config = dict(
    model='audio captioner',
    dataset='synthesized solo parts of chorales (CocoChorales)',
    train_examples=39062,
    gain_aug_db=6,
    n_mels=64,
    hop_length=320,
    input='log_mel',
    spec_augment=True,
    win_length=400,
    tokenizer='word',
    vocab_size=56,
    encoder_arch='vit',
    encoder_norm='layernorm',
    encoder_norm_position='pre',
    encoder_activation='relu',
    encoder_mlp_ratio=2,
    encoder_head_dim=64,
    encoder_fused_qkv=True,
    encoder_bias='all',
    encoder_qk_norm=False,
    encoder_parallel_block=False,
    encoder_inner_norm=False,
    encoder_drop_path=0.15,
    encoder_patch_size=[64, 2],
    encoder_layers=14,
    encoder_width=192,
    encoder_positions='learned',
    fusion='prefix',
    decoder_width=192,
    decoder_layers=6,
    decoder_norm='layernorm',
    decoder_norm_position='pre',
    decoder_activation='gelu',
    decoder_mlp_ratio=6,
    decoder_head_dim=32,
    decoder_fused_qkv=False,
    decoder_bias='all',
    decoder_qk_norm=False,
    decoder_parallel_block=False,
    decoder_dropout=0.05,
    decoder_inner_norm=False,
    decoder_kv_group_size=2,
    decoder_positions='rope',
    decoder_prefix_bidirectional=False,
    decoder_connector='linear',
    decoder_tie_embeddings=False,
    init='lecun_normal',
    residual_init='none',
    optimizer='adamw',
    lr=0.0018,
    beta1=0.9,
    beta2=0.95,
    eps=1e-06,
    grad_clip=1.0,
    steps=22800,
    batch_size=256,
    epochs=149.4,
    lr_schedule='wsd_sqrt',
    decay_fraction=0.3,
    final_lr_fraction=0,
    warmup_steps=1140,
    weight_decay=0.0,
)
Rows from block 2 of the audio encoder of a small audio captioner, named by matrix and row number. Rows with one number belong to one neuron. Each number is 50 + 15 x the weight over its row's rms, rounded and kept within 0 to 99. All counts start at 0.
After each neuron's rows are labels from the 100 clips, of 14848, where the neuron reaches its highest value: "loudest" is the band of the loudest frequency at the time of the peak; "strongest on" is what is common among them. Only what is clearly more common there than usual is listed. The data: synthesized solo parts of chorales (CocoChorales). In brackets: how many of the 100.
# fc1: MLP up (encoder.blocks.2.mlp.fc1.weight, 384x192), inputs 64-127
# fc2: MLP down (encoder.blocks.2.mlp.fc2.weight, 192x384, transposed), outputs 64-127

fc1.177:65 65 31 56 40 61 45 58 70 46 25 68 64 31 52 41 41 49 64 54 74 51 62 57 63 77 43 50 33 43 79 48 51 59 58 67 66 47 58 62 76 48 50 41 40 38 38 37 64 70 34 46 34 50 57 45 45 65 31 40 46 59 77 44
fc2.177:52 39 56 49 50 63 42 43 65 39 69 77 44 38 60 44 65 31 36 56 39 41 55 41 81 39 69 55 39 54 48 29 63 44 40 43 73 47 71 48 61 72 63 50 58 33 62 25 72 35 34 41 49 49 56 45 74 54 53 43 60 44 89 45
loudest: 250 to 500 Hz (100)
strongest on: note A4 (100); violin (96); note B4 (56)

fc1.71:39 60 55 57 65 55 33 74 56 53 63 16 49 36 63 55 45 70 48 45 68 23 31 45 51 46 83 36 50 45 41 27 55 74 66 66 41 52 08 74 72 47 61 74 00 60 24 21 54 61 49 50 44 71 57 30 45 85 57 46 43 45 34 57
fc2.71:52 59 41 53 70 34 57 69 37 62 48 45 60 75 54 39 58 61 63 89 54 57 60 63 43 25 38 72 58 50 45 36 65 61 41 89 45 60 59 35 45 24 75 54 58 36 45 39 21 54 36 55 50 60 46 54 57 73 75 16 53 53 74 35
loudest: 250 to 500 Hz (100)
strongest on: viola (98); note E4 (95); note D4 (44); note F#4 (35)

fc1.284:53 34 80 45 84 53 59 71 37 41 62 43 79 51 41 42 62 41 33 53 40 31 20 44 56 43 57 47 49 69 63 76 59 38 70 60 56 45 52 52 43 53 61 81 59 58 43 74 58 56 55 46 34 63 52 24 52 41 56 29 47 38 25 49
fc2.284:25 61 62 42 41 53 45 69 82 43 66 39 30 72 45 56 33 66 33 41 59 45 39 55 48 43 31 48 83 56 43 61 60 54 61 70 73 64 47 16 33 63 27 71 43 39 32 46 37 28 59 53 37 26 30 51 49 41 88 48 57 60 60 46
loudest: 250 to 500 Hz (100)
strongest on: note F4 (100); viola (99); note D#4 (28); note G4 (27)

fc1.326:50 34 32 59 44 57 82 71 31 57 26 46 39 56 46 65 20 72 53 56 83 49 43 67 38 44 49 29 43 49 54 47 74 60 50 30 43 71 37 46 10 46 38 48 41 55 47 25 77 69 48 56 43 63 53 48 48 57 62 57 43 32 60 55
fc2.326:50 64 68 42 73 45 99 47 44 62 75 53 30 53 52 72 31 55 40 58 56 44 48 60 42 57 51 52 56 25 29 47 70 49 12 53 77 65 49 78 16 43 42 52 50 49 44 06 79 72 61 39 53 42 62 41 59 51 57 55 61 39 58 46
loudest: 250 to 500 Hz (100)
strongest on: note F#4 (100); viola (83); note E4 (38); note G#4 (26)

fc1.206:33 77 56 46 55 34 51 63 59 46 38 39 31 36 11 37 32 46 22 56 63 89 50 66 54 78 29 31 49 16 41 44 37 22 59 77 47 42 53 37 63 51 39 71 29 48 42 50 48 40 45 58 48 63 67 58 19 37 44 68 42 84 35 77
fc2.206:39 49 53 40 56 49 49 63 44 58 34 15 51 65 44 20 32 67 54 45 54 62 50 71 51 41 28 52 64 63 45 54 53 37 60 48 59 07 20 37 44 45 40 74 18 53 50 36 44 37 57 60 50 67 80 26 56 32 60 28 44 63 60 69
loudest: 1000 to 2000 Hz (94)
strongest on: note D5 (100); trumpet (100); note E5 (49); note C5 (30)

fc1.182:50 62 75 42 70 47 33 49 35 39 55 61 30 64 64 50 59 40 60 39 36 42 32 53 38 44 54 69 45 46 37 61 56 49 66 75 37 57 53 71 75 31 70 37 39 44 22 43 83 74 64 44 22 58 41 53 35 57 33 62 47 54 71 62
fc2.182:47 69 75 38 90 69 59 52 24 49 78 55 68 52 72 31 44 33 38 49 47 48 23 50 48 37 41 51 57 58 56 21 36 25 77 73 48 17 60 54 67 26 25 44 43 49 42 37 70 48 32 59 42 67 39 34 35 57 41 30 44 55 75 56
loudest: 250 to 500 Hz (100)
strongest on: clarinet (87); note E4 (77); note D4 (49); note F#4 (31)

fc1.111:74 44 54 43 58 63 54 46 37 29 66 65 58 55 39 57 36 51 56 49 36 76 58 51 54 62 58 45 39 49 37 43 65 29 36 58 57 59 63 50 46 50 60 83 64 40 73 60 42 51 42 40 61 47 32 46 67 27 40 97 39 67 43 29
fc2.111:67 36 45 31 40 33 39 70 40 55 41 75 35 85 49 44 41 45 48 65 46 81 51 73 53 34 43 27 61 53 30 67 52 25 40 39 68 71 46 31 49 35 57 70 51 35 42 71 39 44 19 47 33 69 35 60 45 35 50 47 45 58 63 45
loudest: 500 to 1000 Hz (79)
strongest on: note A#5 (87); note G#5 (56); violin (51); note G5 (41)

fc1.277:58 72 74 22 46 71 68 31 69 49 52 95 55 63 45 94 44 67 32 50 64 49 29 48 34 41 16 61 62 38 21 29 45 73 43 41 33 46 74 67 32 53 34 39 51 36 37 24 82 72 58 47 52 41 58 56 78 51 57 57 31 67 55 54
fc2.277:77 77 59 21 67 31 43 53 54 55 50 87 59 63 47 61 45 35 30 71 48 59 64 46 56 25 28 43 48 43 32 42 38 52 49 20 59 55 69 73 30 16 49 58 66 43 58 43 60 62 33 53 59 48 31 52 80 53 59 33 51 44 72 43
loudest: 250 to 500 Hz (94)
strongest on: note C#4 (91); cello (73); note C4 (31); note D4 (30)

fc1.101:47 34 64 56 30 60 36 36 36 50 42 49 54 67 52 71 45 42 50 62 42 59 15 15 46 57 56 78 43 65 42 35 47 42 31 47 47 45 37 41 34 48 66 67 56 42 40 50 41 63 68 49 18 52 29 61 41 89 52 48 21 77 53 25
fc2.101:55 54 46 59 49 43 24 59 53 65 56 63 77 45 54 61 53 63 56 67 44 47 56 46 50 30 52 41 52 68 48 49 42 72 32 40 32 56 36 42 52 53 65 79 42 47 29 63 55 35 32 57 49 41 41 51 83 57 54 46 53 73 27 43
loudest: 250 to 500 Hz (100)
strongest on: note B3 (100); cello (100); note A#3 (52)

fc1.312:81 50 51 64 71 56 21 29 73 44 56 54 58 29 33 42 43 23 65 83 65 50 44 87 70 44 56 59 46 57 69 26 61 39 56 55 47 53 56 53 13 41 60 84 63 58 53 56 48 75 66 48 43 55 15 43 46 40 48 58 45 54 71 11
fc2.312:78 66 55 34 47 34 27 42 68 53 65 66 63 34 59 30 19 18 44 64 80 66 52 75 59 23 41 32 58 55 85 08 66 43 25 58 66 65 66 21 52 35 80 55 54 52 53 65 21 51 28 56 53 54 34 70 49 39 24 45 39 61 43 25
loudest: 2000 to 4000 Hz (47)
strongest on: violin (100); note F5 (88); note D#5 (46); note E5 (30)

fc1.128:76 65 28 48 16 22 34 68 51 37 38 84 59 54 42 56 55 46 47 50 91 48 78 51 52 56 57 41 55 21 44 48 34 44 54 52 58 53 74 55 71 43 44 53 56 20 40 70 37 44 39 23 40 43 47 60 38 58 51 40 49 67 54 29
fc2.128:77 40 51 38 32 54 56 62 59 36 37 96 46 49 62 51 46 33 39 58 44 73 57 53 55 29 63 37 30 49 41 36 63 43 33 39 64 57 73 45 84 44 38 37 46 06 57 54 39 46 20 61 36 57 56 40 49 38 51 31 38 63 52 50
loudest: 250 to 500 Hz (68)
strongest on: note A4 (62); viola (53); instrument: violin (37); note G4 (34)

fc1.374:72 55 69 39 62 43 62 30 42 37 70 73 59 34 31 54 42 55 72 63 56 68 61 77 34 51 36 50 62 37 63 46 59 28 23 48 53 59 73 54 37 37 34 89 57 33 77 55 44 56 37 44 54 30 10 49 65 28 61 77 47 69 60 51
fc2.374:67 40 68 37 56 27 27 49 44 46 65 56 40 68 50 52 38 36 37 51 45 65 63 58 56 26 42 40 59 65 17 55 43 15 51 30 80 57 43 51 48 45 47 60 60 36 63 69 47 36 33 34 33 75 38 60 57 20 56 39 54 66 59 58
loudest: 500 to 1000 Hz (51); 1000 to 2000 Hz (38)
strongest on: note E5 (89); note F#5 (45); trumpet (42); note F5 (41)

fc1.99:54 43 52 36 53 28 59 49 62 48 66 43 49 31 20 44 52 58 76 57 63 66 85 77 33 70 44 48 70 41 63 39 70 23 31 57 59 53 53 21 40 50 50 90 59 33 71 64 31 44 31 43 43 29 17 59 43 26 73 71 46 60 71 46
fc2.99:50 36 64 50 59 18 29 57 42 40 70 47 35 61 64 44 39 40 51 58 59 57 66 61 56 25 49 49 71 72 09 41 40 25 53 37 63 76 25 46 61 61 48 51 45 35 61 58 48 21 46 40 16 75 37 70 51 35 53 31 66 69 63 49
loudest: 500 to 1000 Hz (57); 1000 to 2000 Hz (43)
strongest on: note E5 (100); note F#5 (47); note D5 (44); clarinet (42)

fc1.276:61 61 63 36 34 31 69 37 20 66 40 46 39 41 42 35 47 59 69 56 38 83 22 66 33 60 14 53 67 46 66 45 30 25 53 56 68 57 30 66 40 40 51 57 18 76 18 39 46 58 49 69 42 28 41 58 27 53 55 36 68 77 58 73
fc2.276:55 71 59 21 56 42 61 18 11 55 63 68 47 48 44 47 26 37 46 55 49 76 24 68 50 36 10 55 84 40 44 27 24 30 32 47 75 54 60 51 45 33 43 60 35 58 50 46 49 38 37 51 39 42 23 61 45 46 51 41 54 70 65 58
loudest: 1000 to 2000 Hz (78)
strongest on: note C#5 (100); trumpet (71); note D#5 (38); note B4 (29)

fc1.46:46 62 30 29 50 38 52 45 68 56 65 68 46 32 30 55 72 53 59 44 59 63 64 26 41 63 41 53 41 67 46 59 51 29 35 40 62 19 47 62 69 61 33 42 35 55 74 52 45 71 41 67 49 50 76 39 94 60 35 63 31 66 59 52
fc2.46:33 48 32 72 55 61 53 34 64 55 45 52 47 19 61 52 52 34 59 33 59 60 50 40 69 72 43 42 43 75 32 37 51 57 37 39 55 66 43 56 60 52 44 45 50 48 48 49 40 48 21 81 66 42 74 45 68 64 55 38 40 64 56 88
loudest: 1000 to 2000 Hz (36)
strongest on: note G#4 (98); clarinet (51); note F#4 (31); instrument: oboe (30)

fc1.297:39 54 41 54 52 58 54 68 80 61 69 53 50 46 38 51 56 63 06 55 54 40 49 40 76 46 45 61 49 55 65 41 59 38 57 56 48 46 58 47 66 68 50 52 36 35 37 61 57 50 70 65 47 55 76 30 21 29 33 59 30 47 35 65
fc2.297:46 66 46 40 34 57 43 84 49 55 42 23 62 65 67 63 57 53 37 39 50 55 53 28 43 51 56 45 79 38 44 57 44 41 60 58 61 31 35 26 34 46 40 73 42 46 52 41 59 76 36 52 38 27 71 58 45 57 69 45 24 74 37 52
loudest: 250 to 500 Hz (85)
strongest on: note F4 (100); clarinet (73); note D#4 (45)

fc1.119:62 55 54 60 37 64 42 42 44 52 61 49 79 26 70 61 52 58 77 45 45 48 51 41 64 57 55 52 46 35 54 34 13 40 48 48 36 38 47 32 54 33 78 56 39 63 56 36 70 64 67 43 28 31 33 53 42 49 40 64 29 75 51 28
fc2.119:44 40 80 56 56 49 62 51 61 62 53 50 49 41 44 45 51 50 51 62 81 73 64 36 40 53 67 27 50 53 44 60 52 40 37 57 52 76 42 50 29 48 58 41 71 44 33 24 31 27 62 51 33 37 33 59 49 57 70 00 54 38 55 39
loudest: 250 to 500 Hz (100)
strongest on: note A#4 (100); violin (55); viola (39); note G#4 (36)

fc1.115:53 49 58 74 46 58 42 63 51 69 63 33 42 78 75 45 65 20 45 42 68 66 44 48 21 58 61 48 67 49 66 44 54 55 33 68 42 61 57 39 52 33 53 65 46 47 21 59 51 67 51 37 38 43 40 50 26 72 30 55 14 75 53 46
fc2.115:66 73 60 61 54 43 49 55 38 68 34 31 62 63 79 62 67 52 51 38 60 37 44 38 16 48 50 34 55 39 63 51 49 70 47 53 12 27 48 24 43 32 65 36 51 58 61 47 40 27 48 50 48 48 38 53 64 68 38 41 19 65 21 57
loudest: 250 to 500 Hz (86)
strongest on: note B4 (100); violin (60); note C#5 (44); note A4 (33)

fc1.108:56 90 52 31 50 68 44 27 76 59 91 51 57 41 56 48 49 52 59 73 69 61 77 42 32 37 51 80 46 24 69 17 44 44 35 77 56 51 74 51 67 35 59 56 53 40 63 53 57 63 56 47 43 26 36 50 38 36 28 76 33 34 61 15
fc2.108:56 61 58 20 76 56 40 40 80 57 85 54 65 51 65 43 38 33 46 75 49 53 56 35 75 17 51 58 33 54 60 25 44 50 37 46 77 48 76 52 56 18 83 47 71 32 70 44 21 42 60 41 23 52 61 31 63 46 27 25 32 31 48 18
loudest: 1000 to 2000 Hz (99)
strongest on: note E5 (100); trumpet (100); note D5 (60); note F#5 (39)

fc1.186:54 56 61 48 35 52 44 57 30 90 48 30 39 78 70 57 32 38 38 31 49 48 71 43 56 18 52 46 75 65 57 45 16 42 62 38 61 68 60 45 44 42 77 52 43 31 26 53 42 46 68 40 55 03 43 53 49 35 33 66 34 36 23 21
fc2.186:54 62 75 44 48 30 30 70 54 62 51 26 31 69 57 43 60 30 46 49 59 35 57 55 34 55 60 21 70 48 58 49 36 72 52 65 51 51 56 42 41 27 69 37 77 39 48 35 48 26 63 48 53 32 38 51 29 46 26 56 45 45 29 28
loudest: 250 to 500 Hz (86)
strongest on: violin (94); note B4 (59); note A#4 (51); note C#5 (40)

fc1.196:54 73 32 64 70 47 43 31 48 57 38 56 46 36 37 53 58 54 75 39 66 50 81 63 66 74 49 54 52 31 76 54 64 17 75 46 40 53 68 36 56 38 48 78 69 29 71 28 77 52 45 56 69 23 30 66 50 45 75 89 57 94 54 55
fc2.196:52 49 51 41 41 27 39 60 44 58 59 55 22 57 40 45 23 65 36 74 54 56 76 75 76 34 50 37 29 64 70 48 54 45 67 48 65 58 66 61 67 43 63 58 64 22 49 61 56 40 24 47 60 57 43 47 47 27 68 57 79 35 64 50
loudest: 500 to 1000 Hz (73)
strongest on: note G#5 (100); trumpet (78); note F#5 (28)

fc1.321:68 67 60 56 22 36 47 63 53 51 39 54 61 76 53 65 52 45 51 73 67 46 52 60 29 57 66 35 47 30 43 75 33 59 58 46 40 38 33 44 45 61 35 59 39 50 50 55 52 66 70 59 42 49 49 61 48 58 51 57 39 72 23 28
fc2.321:71 32 64 55 33 26 44 67 69 45 38 60 52 41 33 42 46 42 49 59 75 65 61 62 55 58 70 25 71 40 53 48 70 46 50 51 48 69 50 27 55 59 35 46 39 24 49 56 36 25 25 50 50 67 30 67 43 39 76 50 54 94 44 47
loudest: 250 to 500 Hz (100)
strongest on: note A3 (100); cello (96); note B3 (43); note G3 (39)

fc1.191:64 28 32 58 33 39 55 39 74 52 41 49 70 23 43 35 77 55 49 68 54 50 36 59 63 63 41 35 42 43 66 52 43 50 33 50 48 51 37 81 64 55 44 35 33 72 54 80 37 62 34 72 58 60 61 33 30 51 44 36 66 71 34 68
fc2.191:57 34 34 31 37 36 39 45 83 41 41 74 50 12 27 27 53 26 41 59 63 77 59 72 42 45 24 46 44 51 52 46 61 59 22 36 89 36 66 57 62 61 49 54 47 43 36 64 33 52 34 68 65 54 68 48 59 30 50 45 62 76 66 48
loudest: 1000 to 2000 Hz (50); 500 to 1000 Hz (50)
strongest on: note C5 (100); oboe (63); note A#4 (39); note B4 (34)

fc1.346:62 57 61 49 35 42 55 42 72 37 52 44 50 27 37 45 62 67 56 70 58 66 52 49 55 47 31 47 16 37 63 44 65 70 43 66 45 46 67 61 56 46 58 29 51 48 68 43 32 67 66 82 36 32 60 34 41 45 32 66 23 48 58 57
fc2.346:79 50 18 50 41 67 38 32 60 41 68 61 41 51 43 46 69 50 31 47 56 53 52 58 55 37 34 41 35 57 49 30 52 26 43 31 64 28 67 44 60 73 48 37 47 38 66 35 65 48 41 66 60 39 46 40 45 49 30 79 62 76 81 47
loudest: 1000 to 2000 Hz (100)
strongest on: trumpet (100); note C5 (98); note D5 (51)

fc1.140:33 48 55 48 17 33 41 64 55 53 26 34 51 52 44 49 46 64 58 42 70 41 71 64 61 58 65 55 47 23 41 95 18 30 57 60 38 66 09 53 64 68 40 38 52 63 28 57 41 54 85 67 43 43 62 54 54 34 46 59 53 62 12 54
fc2.140:29 31 24 33 18 67 72 63 63 51 38 41 47 39 34 39 40 64 57 60 54 60 75 45 50 39 48 74 55 22 49 44 59 49 28 61 63 57 49 42 53 64 39 63 47 53 67 39 53 42 45 41 45 73 57 54 52 18 57 57 78 26 63 59
loudest: 250 to 500 Hz (100)
strongest on: clarinet (98); note C#4 (98); note D#4 (41); note D4 (30)

fc1.339:67 46 57 56 39 63 42 77 29 57 61 39 60 74 50 68 40 58 53 71 57 57 27 38 46 73 58 53 50 35 33 46 47 56 40 54 41 22 33 42 57 49 43 69 36 54 37 52 49 64 36 30 47 39 46 53 54 83 51 50 12 74 41 25
fc2.339:55 44 42 43 45 38 31 41 68 62 58 58 43 66 65 49 50 45 63 57 45 69 40 48 21 45 65 46 46 46 40 59 32 72 44 45 40 54 39 47 58 63 43 22 64 44 60 61 32 11 32 46 26 60 29 49 46 76 39 48 43 33 53 33
loudest: 500 to 1000 Hz (55); 1000 to 2000 Hz (40)
strongest on: note D5 (98); violin (69); note C5 (49); note B4 (31)

fc1.264:51 87 13 71 65 46 46 56 74 67 45 45 49 33 23 43 38 41 54 62 60 24 83 76 34 61 37 70 62 25 72 54 54 51 55 49 35 45 62 51 64 54 24 69 48 37 52 60 72 62 58 29 45 30 44 48 21 52 46 72 66 43 67 46
fc2.264:37 55 42 60 29 52 63 76 62 77 37 26 33 52 62 56 28 59 23 65 62 50 73 38 54 42 44 67 39 20 46 54 62 67 20 56 71 46 56 54 48 54 34 51 46 47 39 89 45 61 57 34 68 51 77 41 63 43 56 47 48 50 45 46
loudest: 250 to 500 Hz (97)
strongest on: note G#4 (91); violin (45); viola (43)

fc1.311:44 40 71 66 64 59 54 28 49 74 43 29 59 65 66 48 58 61 42 42 59 74 38 65 28 44 43 51 30 70 51 30 55 68 47 66 19 45 41 62 34 61 58 60 61 66 21 46 49 43 66 52 48 59 38 52 47 52 47 80 25 60 46 48
fc2.311:49 57 55 66 39 45 46 57 57 54 39 49 47 68 84 25 28 59 40 58 63 69 37 54 22 30 36 55 31 53 71 52 48 69 51 69 33 20 61 23 77 40 60 48 66 59 40 40 35 32 44 49 28 66 33 66 51 71 48 58 42 45 46 36
loudest: 250 to 500 Hz (75)
strongest on: note B4 (99); oboe (67); note A4 (28)

fc1.92:60 80 56 79 63 80 62 35 31 52 80 39 79 61 58 58 40 55 50 62 49 67 41 42 56 59 45 70 38 44 52 31 40 22 32 45 36 27 60 36 50 39 64 54 44 46 41 56 61 61 43 31 50 16 45 40 35 51 51 60 18 48 64 19
fc2.92:47 76 68 55 51 39 73 35 47 63 78 57 49 55 75 50 32 43 62 69 57 52 37 43 51 28 46 82 37 44 41 39 56 44 35 63 40 49 59 47 67 34 69 28 79 38 52 39 38 39 38 54 50 36 44 54 38 83 43 40 30 27 73 14
loudest: 1000 to 2000 Hz (80)
strongest on: note E5 (70); note D5 (45); oboe (43); trumpet (35)

fc1.35:65 68 76 43 20 50 45 32 57 57 53 33 28 60 58 75 21 56 28 28 64 58 33 27 46 33 46 56 81 21 20 37 54 71 55 55 55 61 45 57 60 46 40 57 48 52 44 33 39 56 44 48 34 04 39 69 41 59 42 58 55 50 31 41
fc2.35:59 54 48 21 56 31 30 34 48 64 80 35 46 34 48 65 35 31 27 56 57 67 31 32 55 47 38 46 67 38 38 56 47 65 33 51 70 61 58 65 60 40 46 48 55 45 48 14 44 30 20 54 53 28 21 65 57 84 68 54 60 43 51 47
loudest: 500 to 1000 Hz (85)
strongest on: note D5 (98); violin (98); note E5 (46)

fc1.116:70 67 50 80 27 54 49 52 44 60 35 36 62 40 39 52 61 37 47 51 69 73 44 48 54 37 29 34 46 59 55 46 51 22 39 51 40 40 49 48 54 30 41 56 34 57 37 54 39 55 43 61 69 46 54 84 50 57 45 43 35 52 46 49
fc2.116:56 56 32 73 54 38 35 56 56 67 40 34 60 23 48 41 63 27 37 52 66 58 54 50 84 49 47 20 43 47 74 34 37 58 54 34 38 42 60 44 70 52 68 38 54 43 55 41 39 21 42 80 99 29 50 53 50 58 36 42 32 49 43 71
loudest: 500 to 1000 Hz (48)
strongest on: note C5 (62); violin (49); note B4 (34); oboe (32)

fc1.238:43 44 62 42 57 33 38 47 67 39 53 47 51 46 31 23 55 65 45 59 30 51 27 47 76 35 44 56 55 54 36 62 61 67 75 66 27 39 44 71 84 65 70 61 49 38 38 70 34 47 58 79 39 36 60 46 37 34 44 36 72 44 18 55
fc2.238:45 56 52 42 60 48 43 89 54 60 43 31 59 57 62 50 57 76 39 68 51 38 54 70 45 33 40 30 49 66 51 59 64 68 59 58 24 36 51 57 56 21 40 67 39 33 35 53 45 48 24 59 63 17 53 54 38 60 77 62 45 62 22 71
loudest: 250 to 500 Hz (98)
strongest on: note F4 (100); viola (97); note D#4 (41)

fc1.110:43 82 60 55 38 66 63 34 33 39 48 49 32 45 74 58 30 61 56 59 58 61 54 53 24 43 43 75 44 14 66 57 48 36 24 79 60 46 49 59 45 53 47 63 34 74 30 54 52 70 71 51 55 56 49 51 39 83 49 45 44 53 49 41
fc2.110:48 83 83 26 57 55 67 20 15 55 75 36 47 59 61 51 20 44 53 46 57 60 28 53 34 36 43 56 63 31 40 38 45 22 44 64 69 49 44 55 40 44 69 42 44 47 51 46 60 52 58 38 45 63 39 48 46 25 43 31 69 36 60 38
loudest: 1000 to 2000 Hz (88)
strongest on: note C#5 (91); oboe (83); note B4 (48)